config.yaml
model: "image classifier"
dataset: "retinal OCT scans (Kermany 2017)"
color_jitter: 0.2
norm: "layernorm"
mlp_ratio: 4
qk_norm: false
patch_size: [2, 2]
layers: 6
pooling: "mean"
optimizer: "nadamw"
beta1: 0.95
grad_clip: 1.0
epochs: 37.5
lr_schedule: "linear"
warmup_steps: 210
Rows from block 3 of a small image classifier, named by matrix and row number. Rows with one number belong to one neuron. Each number is 128 + 24 x the weight over its row's rms, rounded and kept within 0 to 255. All counts start at 0. After the name is the row's rms in percent of the matrix's.
Before each neuron's rows are labels from the 100 images, of 14976, where the neuron reaches its highest value: "patch colour" is the nearest of a few named colours to the mean colour under the peak; "responds to" is what is common among them. Only what is clearly more common there than usual is listed. The data: retinal OCT scans (Kermany 2017). In brackets: how many of the 100.
# fc1: MLP up (model.blocks.3.mlp.fc1.weight, 768x192), inputs 128-191
# fc2: MLP down (model.blocks.3.mlp.fc2.weight, 192x768, transposed), outputs 128-191

patch colour: white (100)
responds to: finding: choroidal neovascularization (75)
fc1.455 108 [ 89 124 124 107  85 118 149 137 137 119 149 111 119 116 128 135 146 153 108 132  97 117 123 112 118 130 148 145 111 111 154 125  76 138 124 149 125 124 140 109 138 117  96 138 105  98 126 117  87 124 105 127 102 120 119 123 111 157  84 164 175 106  91 109]
fc2.455 110 [119 126 116  85 124 105  95 134 101 126 104 107 140 131 143 125 129 106 104 123 154 181 116 156  98 102 133 167 130  83 111  87 104 104 117 168 109 158 182 117  96  91 137 128 117 121 112 138 137 122 110 124  88 165 148 136 151 138 122 127 116 129 124 131]

patch colour: white (77)
responds to: finding: choroidal neovascularization (96)
fc1.745 098 [ 80 113 174 140  76 126 142 114 106 121 147  91 102 152  96  93 132 154 100 128 117 131  87 136 149 138 123 165  80 124 167 132  85 148 164 123 135 101 113 112 154 109 146 120 110 100 118 145 109  96 115 110 134 141 136 111 109 113  70 149 140 115 107 114]
fc2.745 065 [123  98 108  71 133 101 122 120  81 145 144 114 101 124 164 103 139  83 114 162 139 109 143 165 119 126 130 131 137 121 105 107 155  46  90 193 109 188 137 108 148 133 125 143 122 109 172 122 113 149  97 118 130 136 143 134 158 153 145 120 117 129 124 152]

patch colour: white (73)
responds to: finding: diabetic macular edema (61)
fc1.671 095 [159 155 141 132 102 104 120 133 118 100 123 120 150 122 133 132 159 138 145 134  97 120 132  90  92 128 147 181 101 107 147  97  51 145 128 149 116 121 132 149 165 120 130 180  67 149  83 128 119  90  96 125  90 116 129 112 133 168 112 125 154 111 114 163]
fc2.671 108 [122 102 138 128 105 147 125 185 121 110 185 139 127 132 126  92 129 132 135 122 135 127 110 122 102 141 110 130 125  82 106 129 125 157 130 133 130 134 147 125 131 111 141 145 122  85 147 111  92 144  92 108  52 126 104 118 161 149 120 129 124 119 115 147]

patch colour: white (99)
responds to: finding: normal (82)
fc1.430 103 [129 147 133 131  83 130 125 119 121 118 153 116 141 140 132 159 148 122  97 164 124 111 104 101  96 147 191 120 109 121 122 110  77 143 107 150 113 108 131 115 125 132 118 144  57 112 121 134 108 104  99 130 113 124 122  99 105 153  65 142 163 128 104 174]
fc2.430 126 [146 113 131 124 118 140 134 161 114 111 185  92 119 135 115  70 133 127 120 150 147 139 127 142 118 132 130 150 144  87 125  80  86 152 121 187 122 144 147 110 108  72 141 133 131 111 148 112 141 138 112  88 152 146 145 107 151 129 124 117 120 125 109 112]

patch colour: grey (84)
responds to: finding: diabetic macular edema (33)
fc1.130 109 [123 146 107 116 136  98 191 112 169 146 162 128  98 124 104 118 125 151 147 171 112 102 114  83 102 131 164 115 124 165 153 151 134  98  98 131 123 139 137 114 137 167 109 120  94 149 152 100 120 145 119 153 111  85 186 112 100 106 131 127 133 171 120 103]
fc2.130 131 [140 109  93 129 161 163 119 141 161 128 159 179 166 160 102 152 140 125 133 134 138 141 136 133 118 161  94  90 123  87 107 135 157 112 160 116 115 107 107 109 128 145 110 125 103 157 178 128 126 155 111 112 127 146 111 139 144 119 176 104 106 172 119 139]

patch colour: grey (84)
responds to: finding: diabetic macular edema (49)
fc1.705 118 [126 119 122 110 155 106 181 130 108  71 106 101 106 109 117 104 124 176 147  85 128 102  94 147 148 119  98 153 122 127 157 105 123 121 117 147 154 134 142 144 147 133 158 114 129 143 120 174 105 106 103 132 121 129 152 179 144 104 150 108 170  91  96  81]
fc2.705 167 [112 136 111 139  85 149 137 146 119 131 136  83 125 142  95 117 125 150 122 135 148 112 130 156  87 135 131 159 127 123 126 104  90 147 126 140 156 133 165  97 129 101 111 104 141 101 152 133 122 124 142  97 126 138 137 132 134 158 129 145 121 102  88  97]

patch colour: grey (71)
responds to: finding: choroidal neovascularization (77)
fc1.181 120 [119 135 151 141  87 106 175 111 132 127 154  90 115 135 116 114 167 165 102 144 104 130 101 102 115 160 153 131  91 120 165 117  65 134 146 116 121 106 117 126 138 121 134 141  95 112 121 148 101 104 135 104 124 116 150 120 114 126  89 125 142 149  89 109]
fc2.181 079 [116 108 115  50 122 116 132 110  69 103  68 116 137 133 143 136 159 133  95 139 127 149 129 150 140 127 137 136 152 139 148 113 105 111 109 159 128 177 154 115 140  72 138 166  83 132 140 130 162 113  97 128 140 115 150 136 149 125 161 121 146 119 122 122]

patch colour: white (50); grey (50)
responds to: finding: diabetic macular edema (29)
fc1.588 095 [136 150  98 132  91 102 133 150 144 133 125  94 107 112 102 113 120 159 115 129 106 134 114 126 113 127 178 159 132 121 139 132 102  94 109 130 148 129 137 133 141 151  83 122 109 132 127 143 108 153 102 159  73 120 150 150 113 144  88 162 151 108  83 115]
fc2.588 083 [115 135  58  81 144 125 122 110 153 134  99 173 141 136 122 159 100 129 131 145 106 150 125 121  84 134 113 131 166  94  94 102 131 118 145 142 155 142 141 134 111 125 141 122 136 169 133 118 168 119 133  84 116 131 165 108 116 136 167 123 111 146 109 118]

patch colour: grey (84)
responds to: finding: diabetic macular edema (41)
fc1.736 108 [103 122 139 104 124 103 159  70 145 136 175 146 115 111 124 168 159 134 130 156 128  89 120 101 131 173 161  70 122 145 105 145 142  88 100  92 138 119  89 100 126 174 115 120 143 142 153 145 115 153 126 129 106 136 110 105 106 160 110 132 138 147  97 153]
fc2.736 153 [117 149 158 143 133 127 122 135  84 136 138 122 163 168 132 119 113 129  93 148 125 132 176 129 156  89 103 148 127  87 145 112 150 146 105 133 142 158 129 134 135 163 181 156 151 150 132 126 154 178 154 127 152 126 150 104 145 109 128 151 113 114 166 151]

patch colour: grey (98)
responds to: finding: diabetic macular edema (50)
fc1.764 110 [ 75 121 142 138 111 111 153  92 111 108 112  77 141 132 127 101 151 158 112 135 130  95  78 126 100 164 130 124 107 129 104 103 102 131 119 151 136 117 145  97 136 162 162 126  76  97 153  82 104 115 109 103 106 112 155 126 119  92  67 140 101 124  74 127]
fc2.764 094 [134 133 149  99 112 137 116 125  99 137 102  97  85  99 140  86 143 130 115 142 142  79 131 138 144 122 111 180 141 102 141  76 100 152  98 180 157 142 156 134 123 111 164 145 129 100 114 132 178 133  91 120  96 123 142 111 122 154 119 129 122  81 115 124]

patch colour: grey (98)
responds to: finding: diabetic macular edema (54)
fc1.441 092 [123 133 105 150  66 109 121 142 160 134 122 112 110  96 139 129 135 145 127 105 110  90 129 153 107 169 143 144 118 156 134 120 116 118 138 146 149 140 107  96 120 144  96 132  96 104 153 161 119 115 108 156 102 114 150 151  97 142  98 147 120 135 123 107]
fc2.441 095 [124 138  58 104 140  94 126 117 150 152  71 152 148 129 118 196 117 120 103 117 116 152 131 107  99 103  93 132 142 113 103  80 114 105 145 115 121 143 174 145 143 134 141 138 130 177 128 136 148 106 137 128 123 131 156 126 112 128 159 144 137 149 135 142]

patch colour: white (95)
responds to: finding: choroidal neovascularization (64); finding: diabetic macular edema (35)
fc1.451 109 [ 77 140 148 161 101 101 160 102 122  81 125  85 119 121 116  89 170 152  82 124 112 102 102 106 104 153 136 131 107 128 150 120 107 139 133 134 120 117 115 127 151 142 152 132  79 113 134 134 110 133 109 109 124 131 156 125 124 101  59 148 121 116  95 121]
fc2.451 105 [142 123 130  80 120 112 115 132  79 129 118  93 113 106 178  98 147 131  86 141 155 109 124 146 131 126 133 175 167 100 139  77  92 114 102 177 138 134 181 115 121 117 136 147 124 116 120 138 166 138  94 128 103 136 152 120 143 119 130 121 121 114 127 134]

patch colour: grey (91)
responds to: finding: choroidal neovascularization (85)
fc1.256 095 [ 89 104 114 107 121 117 146  77 134 119 190 147 108  93 122 163 160 128 144 115 123 108 114 121 151 173 142 112 122 158  75 162 151 107  99  80 121 111  95  76 137 178 106 109 125 116 156 144  79 156 108 118  92 140 108 124 103 133 106 121 126 145 100 140]
fc2.256 137 [127 161 142 166 140 152 124 152 104 120 159 132 174 166 122 117 111 137  81 164 127 104 162 122 148  99 108 119 131 119 163 135 186 132 108 138 144 151 123 136 113 166 140 140 119 148 157  98 151 157 139 115 134 110 172 110 157  96 131 132  91 126 153 140]

patch colour: grey (58)
responds to: finding: diabetic macular edema (36)
fc1.129 106 [142 153 128  69 155  96 152  83 148 149 106 149 117 123 116 117 115 159 138 140  79 105 116 117 136 154 140 115 109 116 173 142 116 105 149  98 151 113 144 145 164 132 137 146 154 169 125 169 127 113 101  90  86 113 123 132 120 180 161  98 181 113 129 109]
fc2.129 104 [109  76 148 182 118 140 117 155 124 139 150  92  86 109 128 112 140 107 136 121 158 169  85 134 102 146 154 109  93 141 114 128 149  77 113 188  97 112 124 126 125 126 113 100 109  95 137 118  96 129 121 134 137 129 138 124 125 103  91 106 154 137 109 140]

patch colour: grey (84)
responds to: finding: choroidal neovascularization (70)
fc1.117 093 [128 137 141 149 120 118 144 156 130 148 109  77 108 125 148 143 129 143 168  83 153 146 121 144 136 118 139 145  87 150 109 149 108 143 152 124 130  95 135 161 174 134 120 100 127  94 127 137  96 101 140 157 115 138  93 160 141 127 126 131 159 122 154  79]
fc2.117 094 [131 169 112 121 111 107  99  81 103 136  79 139 127 108 167 143 151 112  89 123 121 145 111 131 138 107 156 138 121 145 146 106  97 113 114 103  83 137 170 132 135 139 131 142 102 116 111 146 145 115 116 155 146 125 127 136 134 128  93 162 174 132 142 117]

patch colour: white (83)
responds to: finding: diabetic macular edema (42)
fc1.186 102 [119 149 119 135  96 105 135 119 123  82 122 115 132 121 112 147 163 133 113 147 115 113 106 100  95 141 143 164 122 136 165 126  83 109 120 151 150 123 109 130 118 169 100 142  79 124 116 124 139 137 102 111  69 138 142 133 123 151  79 135 149 131  75 130]
fc2.186 098 [135 139 110 111 120 113 116 162 126 117 143  96 133 136 147  84 111 136 113 130 136 145 124 136  79 111 109 176 165  93 103  98  96 147 136 177 139 134 180 136 111  88 141 124 129 113 115 104 147 108 118 106 123 131 170 111 132 128 118 129 116 124 139 130]

patch colour: white (98)
responds to: finding: choroidal neovascularization (74)
fc1.165 099 [ 88 127 137 112  77  93 152 138 137 116 164 117  92 131  97 132 135 161 109 145 109 134 113 112 130 127 159 147  97 115 168 138  71 152 112 126 125 111 122 112 145 116 131 143 124 113 135 135 122 132 114 110 113 158 148 125  97 162  74 198 172 118 103  96]
fc2.165 096 [108 115 128 126 115 122  99 148 101 125 102 104 124 158 130 102 116 107 145 137 146 175 120 180 119  97 128 194 136 112 145 108 128 117 114 196 110 157 171 120  85  59 110 119 130  93 146 114 153 105 132 109 143 158 137 139 135 111 131 129 136 125 133  96]

patch colour: grey (51)
responds to: finding: choroidal neovascularization (64); finding: diabetic macular edema (35)
fc1.158 095 [ 99 111 145 130 121 131 152 149 132 147 119 133  87 167 130  96 117 171 137 110 119 120 105  98 134 106 100 153  89 146 160 175 149 126 121 115 136  89 123 152 170 135 151 106 110 110 156 110 105 133 153 147 115  92 135 136 110 101  90 158  98 123 148  75]
fc2.158 100 [110 148 120 110 118 144 110  86 104 140 102 164 156 113 141 188 153 118 134 117 131 147 103 112 135 120 140  87 102 133 123 103 125  95 106  68  65 147 176 128 140 159 112 131  81 133 125 131 125 141  95 137 104 127 121 141 144 140 123 140 198 139 122 107]