config = dict(
    arch='vit',
    model='image classifier',
    dataset='retinal OCT scans (Kermany 2017)',
    train_examples=24607,
    image_size=32,
    crop_scale_min=0.7,
    horizontal_flip=True,
    color_jitter=0.2,
    targets=['finding'],
    num_classes=4,
    norm='layernorm',
    norm_position='pre',
    activation='gelu',
    mlp_ratio=4,
    head_dim=16,
    fused_qkv=False,
    bias='all',
    qk_norm=False,
    layer_scale_init=1.0,
    parallel_block=False,
    inner_norm=False,
    patch_size=[2, 2],
    layers=6,
    width=192,
    positions='conv',
    pooling='mean',
    loss='cross_entropy',
    init='xavier_uniform',
    residual_init='zero_last',
    optimizer='nadamw',
    lr=0.0013,
    beta1=0.95,
    beta2=0.98,
    eps=1e-10,
    grad_clip=1.0,
    steps=7200,
    batch_size=128,
    epochs=37.5,
    lr_schedule='linear',
    final_lr_fraction=0.01,
    warmup_steps=210,
    weight_decay=0.3,
)
Rows from block 2 of a small image classifier, named by matrix and row number. Rows with one number belong to one neuron. Each number is 200 + 20 x the weight over its row's rms, rounded and kept within 0 to 999. All counts start at 0. After the name is the row's rms in percent of the matrix's.
After each neuron's rows are labels from the 100 images, of 14976, where the neuron reaches its highest value: "colour at peak" is the nearest of a few named colours to the mean colour under the peak; "top examples" is what is common among them. Only what is clearly more common there than usual is listed. The data: retinal OCT scans (Kermany 2017). In brackets: how many of the 100, against the usual share in percent.
# fc1: MLP up (model.blocks.2.mlp.fc1.weight, 768x192), inputs 0-47
# fc2: MLP down (model.blocks.2.mlp.fc2.weight, 192x768, transposed), outputs 0-47

fc1.411,099,207,185,200,239,197,176,218,209,216,165,211,194,185,177,180,191,185,190,201,161,184,156,226,207,211,192,222,192,197,213,208,202,209,228,192,175,185,201,178,215,206,168,238,249,180,203,191,238
fc2.411,093,169,267,165,184,227,211,229,194,204,185,224,186,223,173,195,225,215,184,227,227,134,222,158,191,189,208,160,218,216,185,227,201,139,168,209,187,195,215,180,227,203,183,182,204,185,202,238,211
colour at peak: grey (87 vs 22.1)
top examples: finding: diabetic macular edema (35 vs 11.7)

fc1.628,110,154,194,181,197,215,215,204,205,220,256,167,230,195,195,227,190,160,210,191,208,248,197,191,224,203,201,218,185,181,200,212,214,179,194,244,172,210,236,180,207,248,195,225,213,236,217,210,185
fc2.628,112,186,163,211,178,200,242,212,194,215,225,212,222,188,189,190,221,203,198,207,222,238,230,224,194,199,240,181,200,205,173,237,218,188,169,203,214,219,234,202,188,208,213,191,196,218,197,236,191
colour at peak: white (63 vs 3.2)
top examples: finding: diabetic macular edema (37 vs 11.7)

fc1.284,113,179,183,185,213,212,204,213,201,214,230,163,223,178,190,215,182,161,202,169,202,241,191,188,197,200,198,228,202,205,204,220,205,186,213,209,204,201,241,185,182,231,198,213,245,203,215,182,190
fc2.284,098,184,185,202,193,180,238,215,189,203,212,213,227,198,173,175,225,220,206,239,210,220,216,217,194,204,207,195,168,208,183,257,211,185,153,204,210,204,230,171,202,193,228,194,185,197,199,245,182
colour at peak: white (51 vs 3.2); grey (49 vs 22.1)
top examples: finding: diabetic macular edema (58 vs 11.7)

fc1.756,097,160,196,193,214,231,189,203,202,206,235,171,195,184,219,201,155,208,204,174,186,211,198,182,210,209,192,217,214,195,189,204,184,197,224,206,192,182,226,189,186,215,187,240,232,204,200,197,206
fc2.756,114,186,204,199,161,228,176,216,183,176,197,177,189,222,174,231,251,199,194,222,208,148,243,213,195,217,207,161,212,192,218,187,208,179,218,205,220,185,217,201,209,217,206,190,195,174,180,225,163
colour at peak: grey (98 vs 22.1)
top examples: finding: diabetic macular edema (74 vs 11.7)

fc1.538,089,160,194,186,202,170,182,215,218,242,236,166,209,148,197,222,196,173,202,193,200,210,199,198,215,226,221,217,197,202,173,209,212,188,186,209,209,163,230,192,191,213,180,211,244,213,213,197,186
fc2.538,087,186,136,211,199,208,251,250,201,229,214,202,186,183,193,192,190,231,189,180,196,212,183,201,207,163,221,179,228,206,181,214,222,205,190,197,200,229,224,184,172,231,173,194,201,176,249,191,229
colour at peak: white (80 vs 3.2)
top examples: finding: diabetic macular edema (43 vs 11.7)

fc1.662,101,168,175,208,219,193,190,220,198,191,232,175,196,170,204,243,185,218,176,200,180,217,192,190,185,232,178,207,206,221,212,210,216,190,233,207,190,192,222,174,195,210,209,208,201,221,207,195,200
fc2.662,126,179,197,191,192,233,225,189,183,163,193,203,218,200,161,218,234,210,207,230,212,199,227,241,186,220,225,176,195,178,179,226,214,173,208,209,205,193,211,183,223,229,207,195,176,189,191,199,189
colour at peak: white (57 vs 3.2)
top examples: finding: diabetic macular edema (53 vs 11.7)

fc1.711,103,156,202,196,210,218,185,209,217,208,244,166,207,166,206,222,167,197,208,190,196,222,221,178,220,237,209,195,227,201,197,200,205,193,231,222,209,193,214,183,197,225,194,220,215,226,207,217,201
fc2.711,126,184,186,197,171,241,208,211,186,180,200,201,187,207,157,240,235,214,187,224,201,193,234,219,199,208,219,148,197,186,201,208,216,170,206,200,206,201,228,190,226,227,211,190,195,214,187,226,198
colour at peak: white (88 vs 3.2)
top examples: finding: diabetic macular edema (59 vs 11.7)

fc1.52,102,188,157,189,210,210,195,207,221,205,218,155,175,193,186,204,198,192,198,185,172,184,201,183,204,209,186,226,178,208,209,177,200,211,211,209,201,166,231,202,174,226,162,218,252,182,225,207,228
fc2.52,100,205,208,229,182,197,197,254,188,186,196,190,190,210,189,210,240,202,196,221,189,157,232,182,203,201,175,187,169,215,209,197,221,194,196,204,203,193,212,165,218,189,193,167,181,164,170,229,183
colour at peak: grey (100 vs 22.1)
top examples: finding: diabetic macular edema (31 vs 11.7)

fc1.377,096,183,176,205,198,227,207,203,211,204,230,158,194,180,220,201,190,195,202,201,180,184,187,201,219,186,201,227,204,206,183,202,211,194,218,198,191,178,239,192,194,222,181,237,250,216,218,211,212
fc2.377,097,170,212,208,162,224,195,254,177,193,204,175,191,216,173,215,227,203,209,215,220,161,252,207,199,212,209,165,196,204,214,194,202,167,181,221,220,203,221,183,202,208,203,178,193,171,202,227,161
colour at peak: grey (97 vs 22.1)
top examples: finding: diabetic macular edema (55 vs 11.7)

fc1.46,108,164,183,199,200,205,192,202,200,196,232,167,223,197,198,225,159,192,206,203,233,191,206,206,203,217,211,201,220,197,221,209,165,187,231,219,224,221,237,214,196,228,225,209,206,227,182,207,191
fc2.46,118,164,194,201,188,224,232,190,186,191,216,195,215,197,178,208,226,184,198,246,224,206,254,220,195,222,189,200,205,193,191,248,201,152,173,220,216,209,218,208,221,226,228,192,186,198,192,236,161
colour at peak: white (96 vs 3.2)
top examples: finding: choroidal neovascularization (70 vs 29.4)

fc1.622,088,221,210,168,185,166,191,189,154,213,173,206,252,218,208,205,206,170,188,206,189,207,194,213,192,201,190,204,205,215,200,172,199,162,219,188,163,197,197,184,215,187,204,196,200,220,211,175,203
fc2.622,095,179,231,197,182,180,166,206,208,214,221,217,186,205,196,198,194,200,192,211,225,178,225,190,213,200,203,185,223,204,170,211,184,186,192,184,244,184,215,205,219,180,198,188,201,205,157,273,187
colour at peak: grey (74 vs 22.1)
top examples: finding: choroidal neovascularization (71 vs 29.4)

fc1.684,095,173,175,190,196,194,202,206,201,225,231,182,223,163,200,205,193,149,204,209,202,204,195,219,195,211,225,201,200,204,176,214,212,174,190,231,203,171,224,199,189,224,194,210,231,226,228,214,180
fc2.684,083,206,138,217,209,208,270,237,212,226,201,211,198,184,186,179,206,216,205,180,211,213,201,223,215,160,228,188,214,213,177,230,208,203,194,197,204,220,236,180,175,220,182,178,196,181,218,189,236
colour at peak: white (100 vs 3.2)
top examples: finding: diabetic macular edema (39 vs 11.7)

fc1.212,106,177,185,174,202,209,202,214,202,206,236,161,229,172,197,193,179,174,201,190,205,240,195,200,223,184,208,207,187,204,186,201,200,181,171,239,192,214,244,181,202,249,212,220,222,239,208,184,177
fc2.212,089,189,144,210,184,189,257,216,188,219,208,223,215,187,181,196,233,206,193,217,220,222,236,229,198,188,243,183,199,203,174,249,229,186,180,200,215,211,238,190,188,203,210,179,186,198,208,227,199
colour at peak: white (52 vs 3.2); grey (46 vs 22.1)
top examples: finding: diabetic macular edema (46 vs 11.7)

fc1.505,130,190,173,163,222,175,144,205,207,223,203,186,232,183,200,200,159,180,189,168,201,192,170,214,225,199,214,216,187,198,173,205,187,190,215,185,191,183,216,181,197,206,209,217,241,228,217,179,214
fc2.505,093,225,177,215,174,160,179,209,206,215,201,203,206,171,224,216,175,172,201,236,226,218,236,186,225,218,190,225,246,187,182,222,218,226,232,164,228,184,186,213,194,177,204,178,178,205,190,215,203
colour at peak: grey (78 vs 22.1)
top examples: finding: diabetic macular edema (36 vs 11.7)

fc1.710,091,220,203,183,190,171,180,200,192,212,177,189,219,182,175,227,195,186,175,217,155,199,199,193,246,176,173,224,209,209,203,183,204,209,231,192,168,171,196,181,216,217,177,204,210,208,228,183,199
fc2.710,095,189,180,232,201,191,178,199,218,205,190,203,184,177,199,182,186,174,177,234,209,171,221,208,227,178,170,211,224,185,184,196,195,213,229,173,231,179,217,232,225,178,194,166,199,152,149,249,210
colour at peak: grey (89 vs 22.1)
top examples: finding: choroidal neovascularization (90 vs 29.4)

fc1.627,111,184,185,201,242,192,185,202,220,196,231,154,217,186,215,208,174,192,190,175,212,230,184,219,187,216,217,206,181,223,211,206,166,188,233,200,211,201,225,183,172,210,231,209,241,214,191,187,218
fc2.627,068,181,176,211,173,203,210,237,205,216,211,182,179,214,193,207,204,220,213,238,230,200,248,231,190,222,214,194,193,221,193,202,190,203,224,213,232,201,250,176,183,190,181,214,191,155,217,207,183
colour at peak: white (30 vs 3.2)
top examples: finding: diabetic macular edema (54 vs 11.7)

fc1.695,101,181,179,194,206,207,198,218,205,210,230,171,199,186,214,186,183,173,220,188,201,186,185,194,213,206,197,228,215,179,180,187,224,202,203,216,193,180,220,190,172,207,177,216,225,207,200,192,204
fc2.695,083,170,220,189,186,189,234,253,182,204,219,211,200,222,186,228,209,217,207,212,182,179,246,203,185,221,205,173,202,205,214,200,196,179,197,215,194,195,213,182,181,210,185,186,170,177,219,198,161
colour at peak: grey (99 vs 22.1)
top examples: finding: diabetic macular edema (43 vs 11.7)

fc1.621,120,168,195,204,199,212,207,203,207,200,261,164,199,176,207,231,174,191,215,191,203,205,205,175,207,237,206,194,227,197,197,205,189,193,228,220,209,180,241,192,180,231,197,220,205,222,195,217,188
fc2.621,182,178,190,200,170,233,206,206,179,180,204,197,206,199,146,232,223,203,185,220,200,192,227,222,204,201,215,159,206,190,205,211,220,179,200,203,204,201,221,197,235,227,225,193,199,214,198,222,196
colour at peak: white (91 vs 3.2)
top examples: finding: diabetic macular edema (51 vs 11.7)

fc1.592,094,194,169,183,192,218,191,214,211,225,239,144,193,165,180,225,187,196,215,201,205,221,193,215,227,240,194,219,167,187,187,198,215,191,205,213,187,190,234,193,189,241,187,224,230,208,223,202,187
fc2.592,068,201,151,212,190,215,241,222,211,213,200,217,201,202,187,214,244,224,174,203,197,190,232,223,212,187,217,172,187,218,201,201,216,166,192,222,195,214,247,169,187,219,185,190,190,183,187,212,209
colour at peak: white (85 vs 3.2)
top examples: finding: diabetic macular edema (39 vs 11.7)

fc1.285,104,186,211,168,211,207,199,181,162,206,214,163,222,206,210,212,203,169,190,204,195,184,207,179,239,211,201,231,222,232,199,181,217,179,189,209,196,219,204,197,188,208,182,200,207,201,211,134,222
fc2.285,138,190,233,169,215,222,198,178,197,172,196,218,179,215,203,197,215,224,213,192,228,186,208,218,149,229,241,176,192,201,194,201,165,183,210,198,218,176,193,220,201,180,209,195,212,199,168,229,182
colour at peak: grey (52 vs 22.1)
top examples: finding: choroidal neovascularization (69 vs 29.4)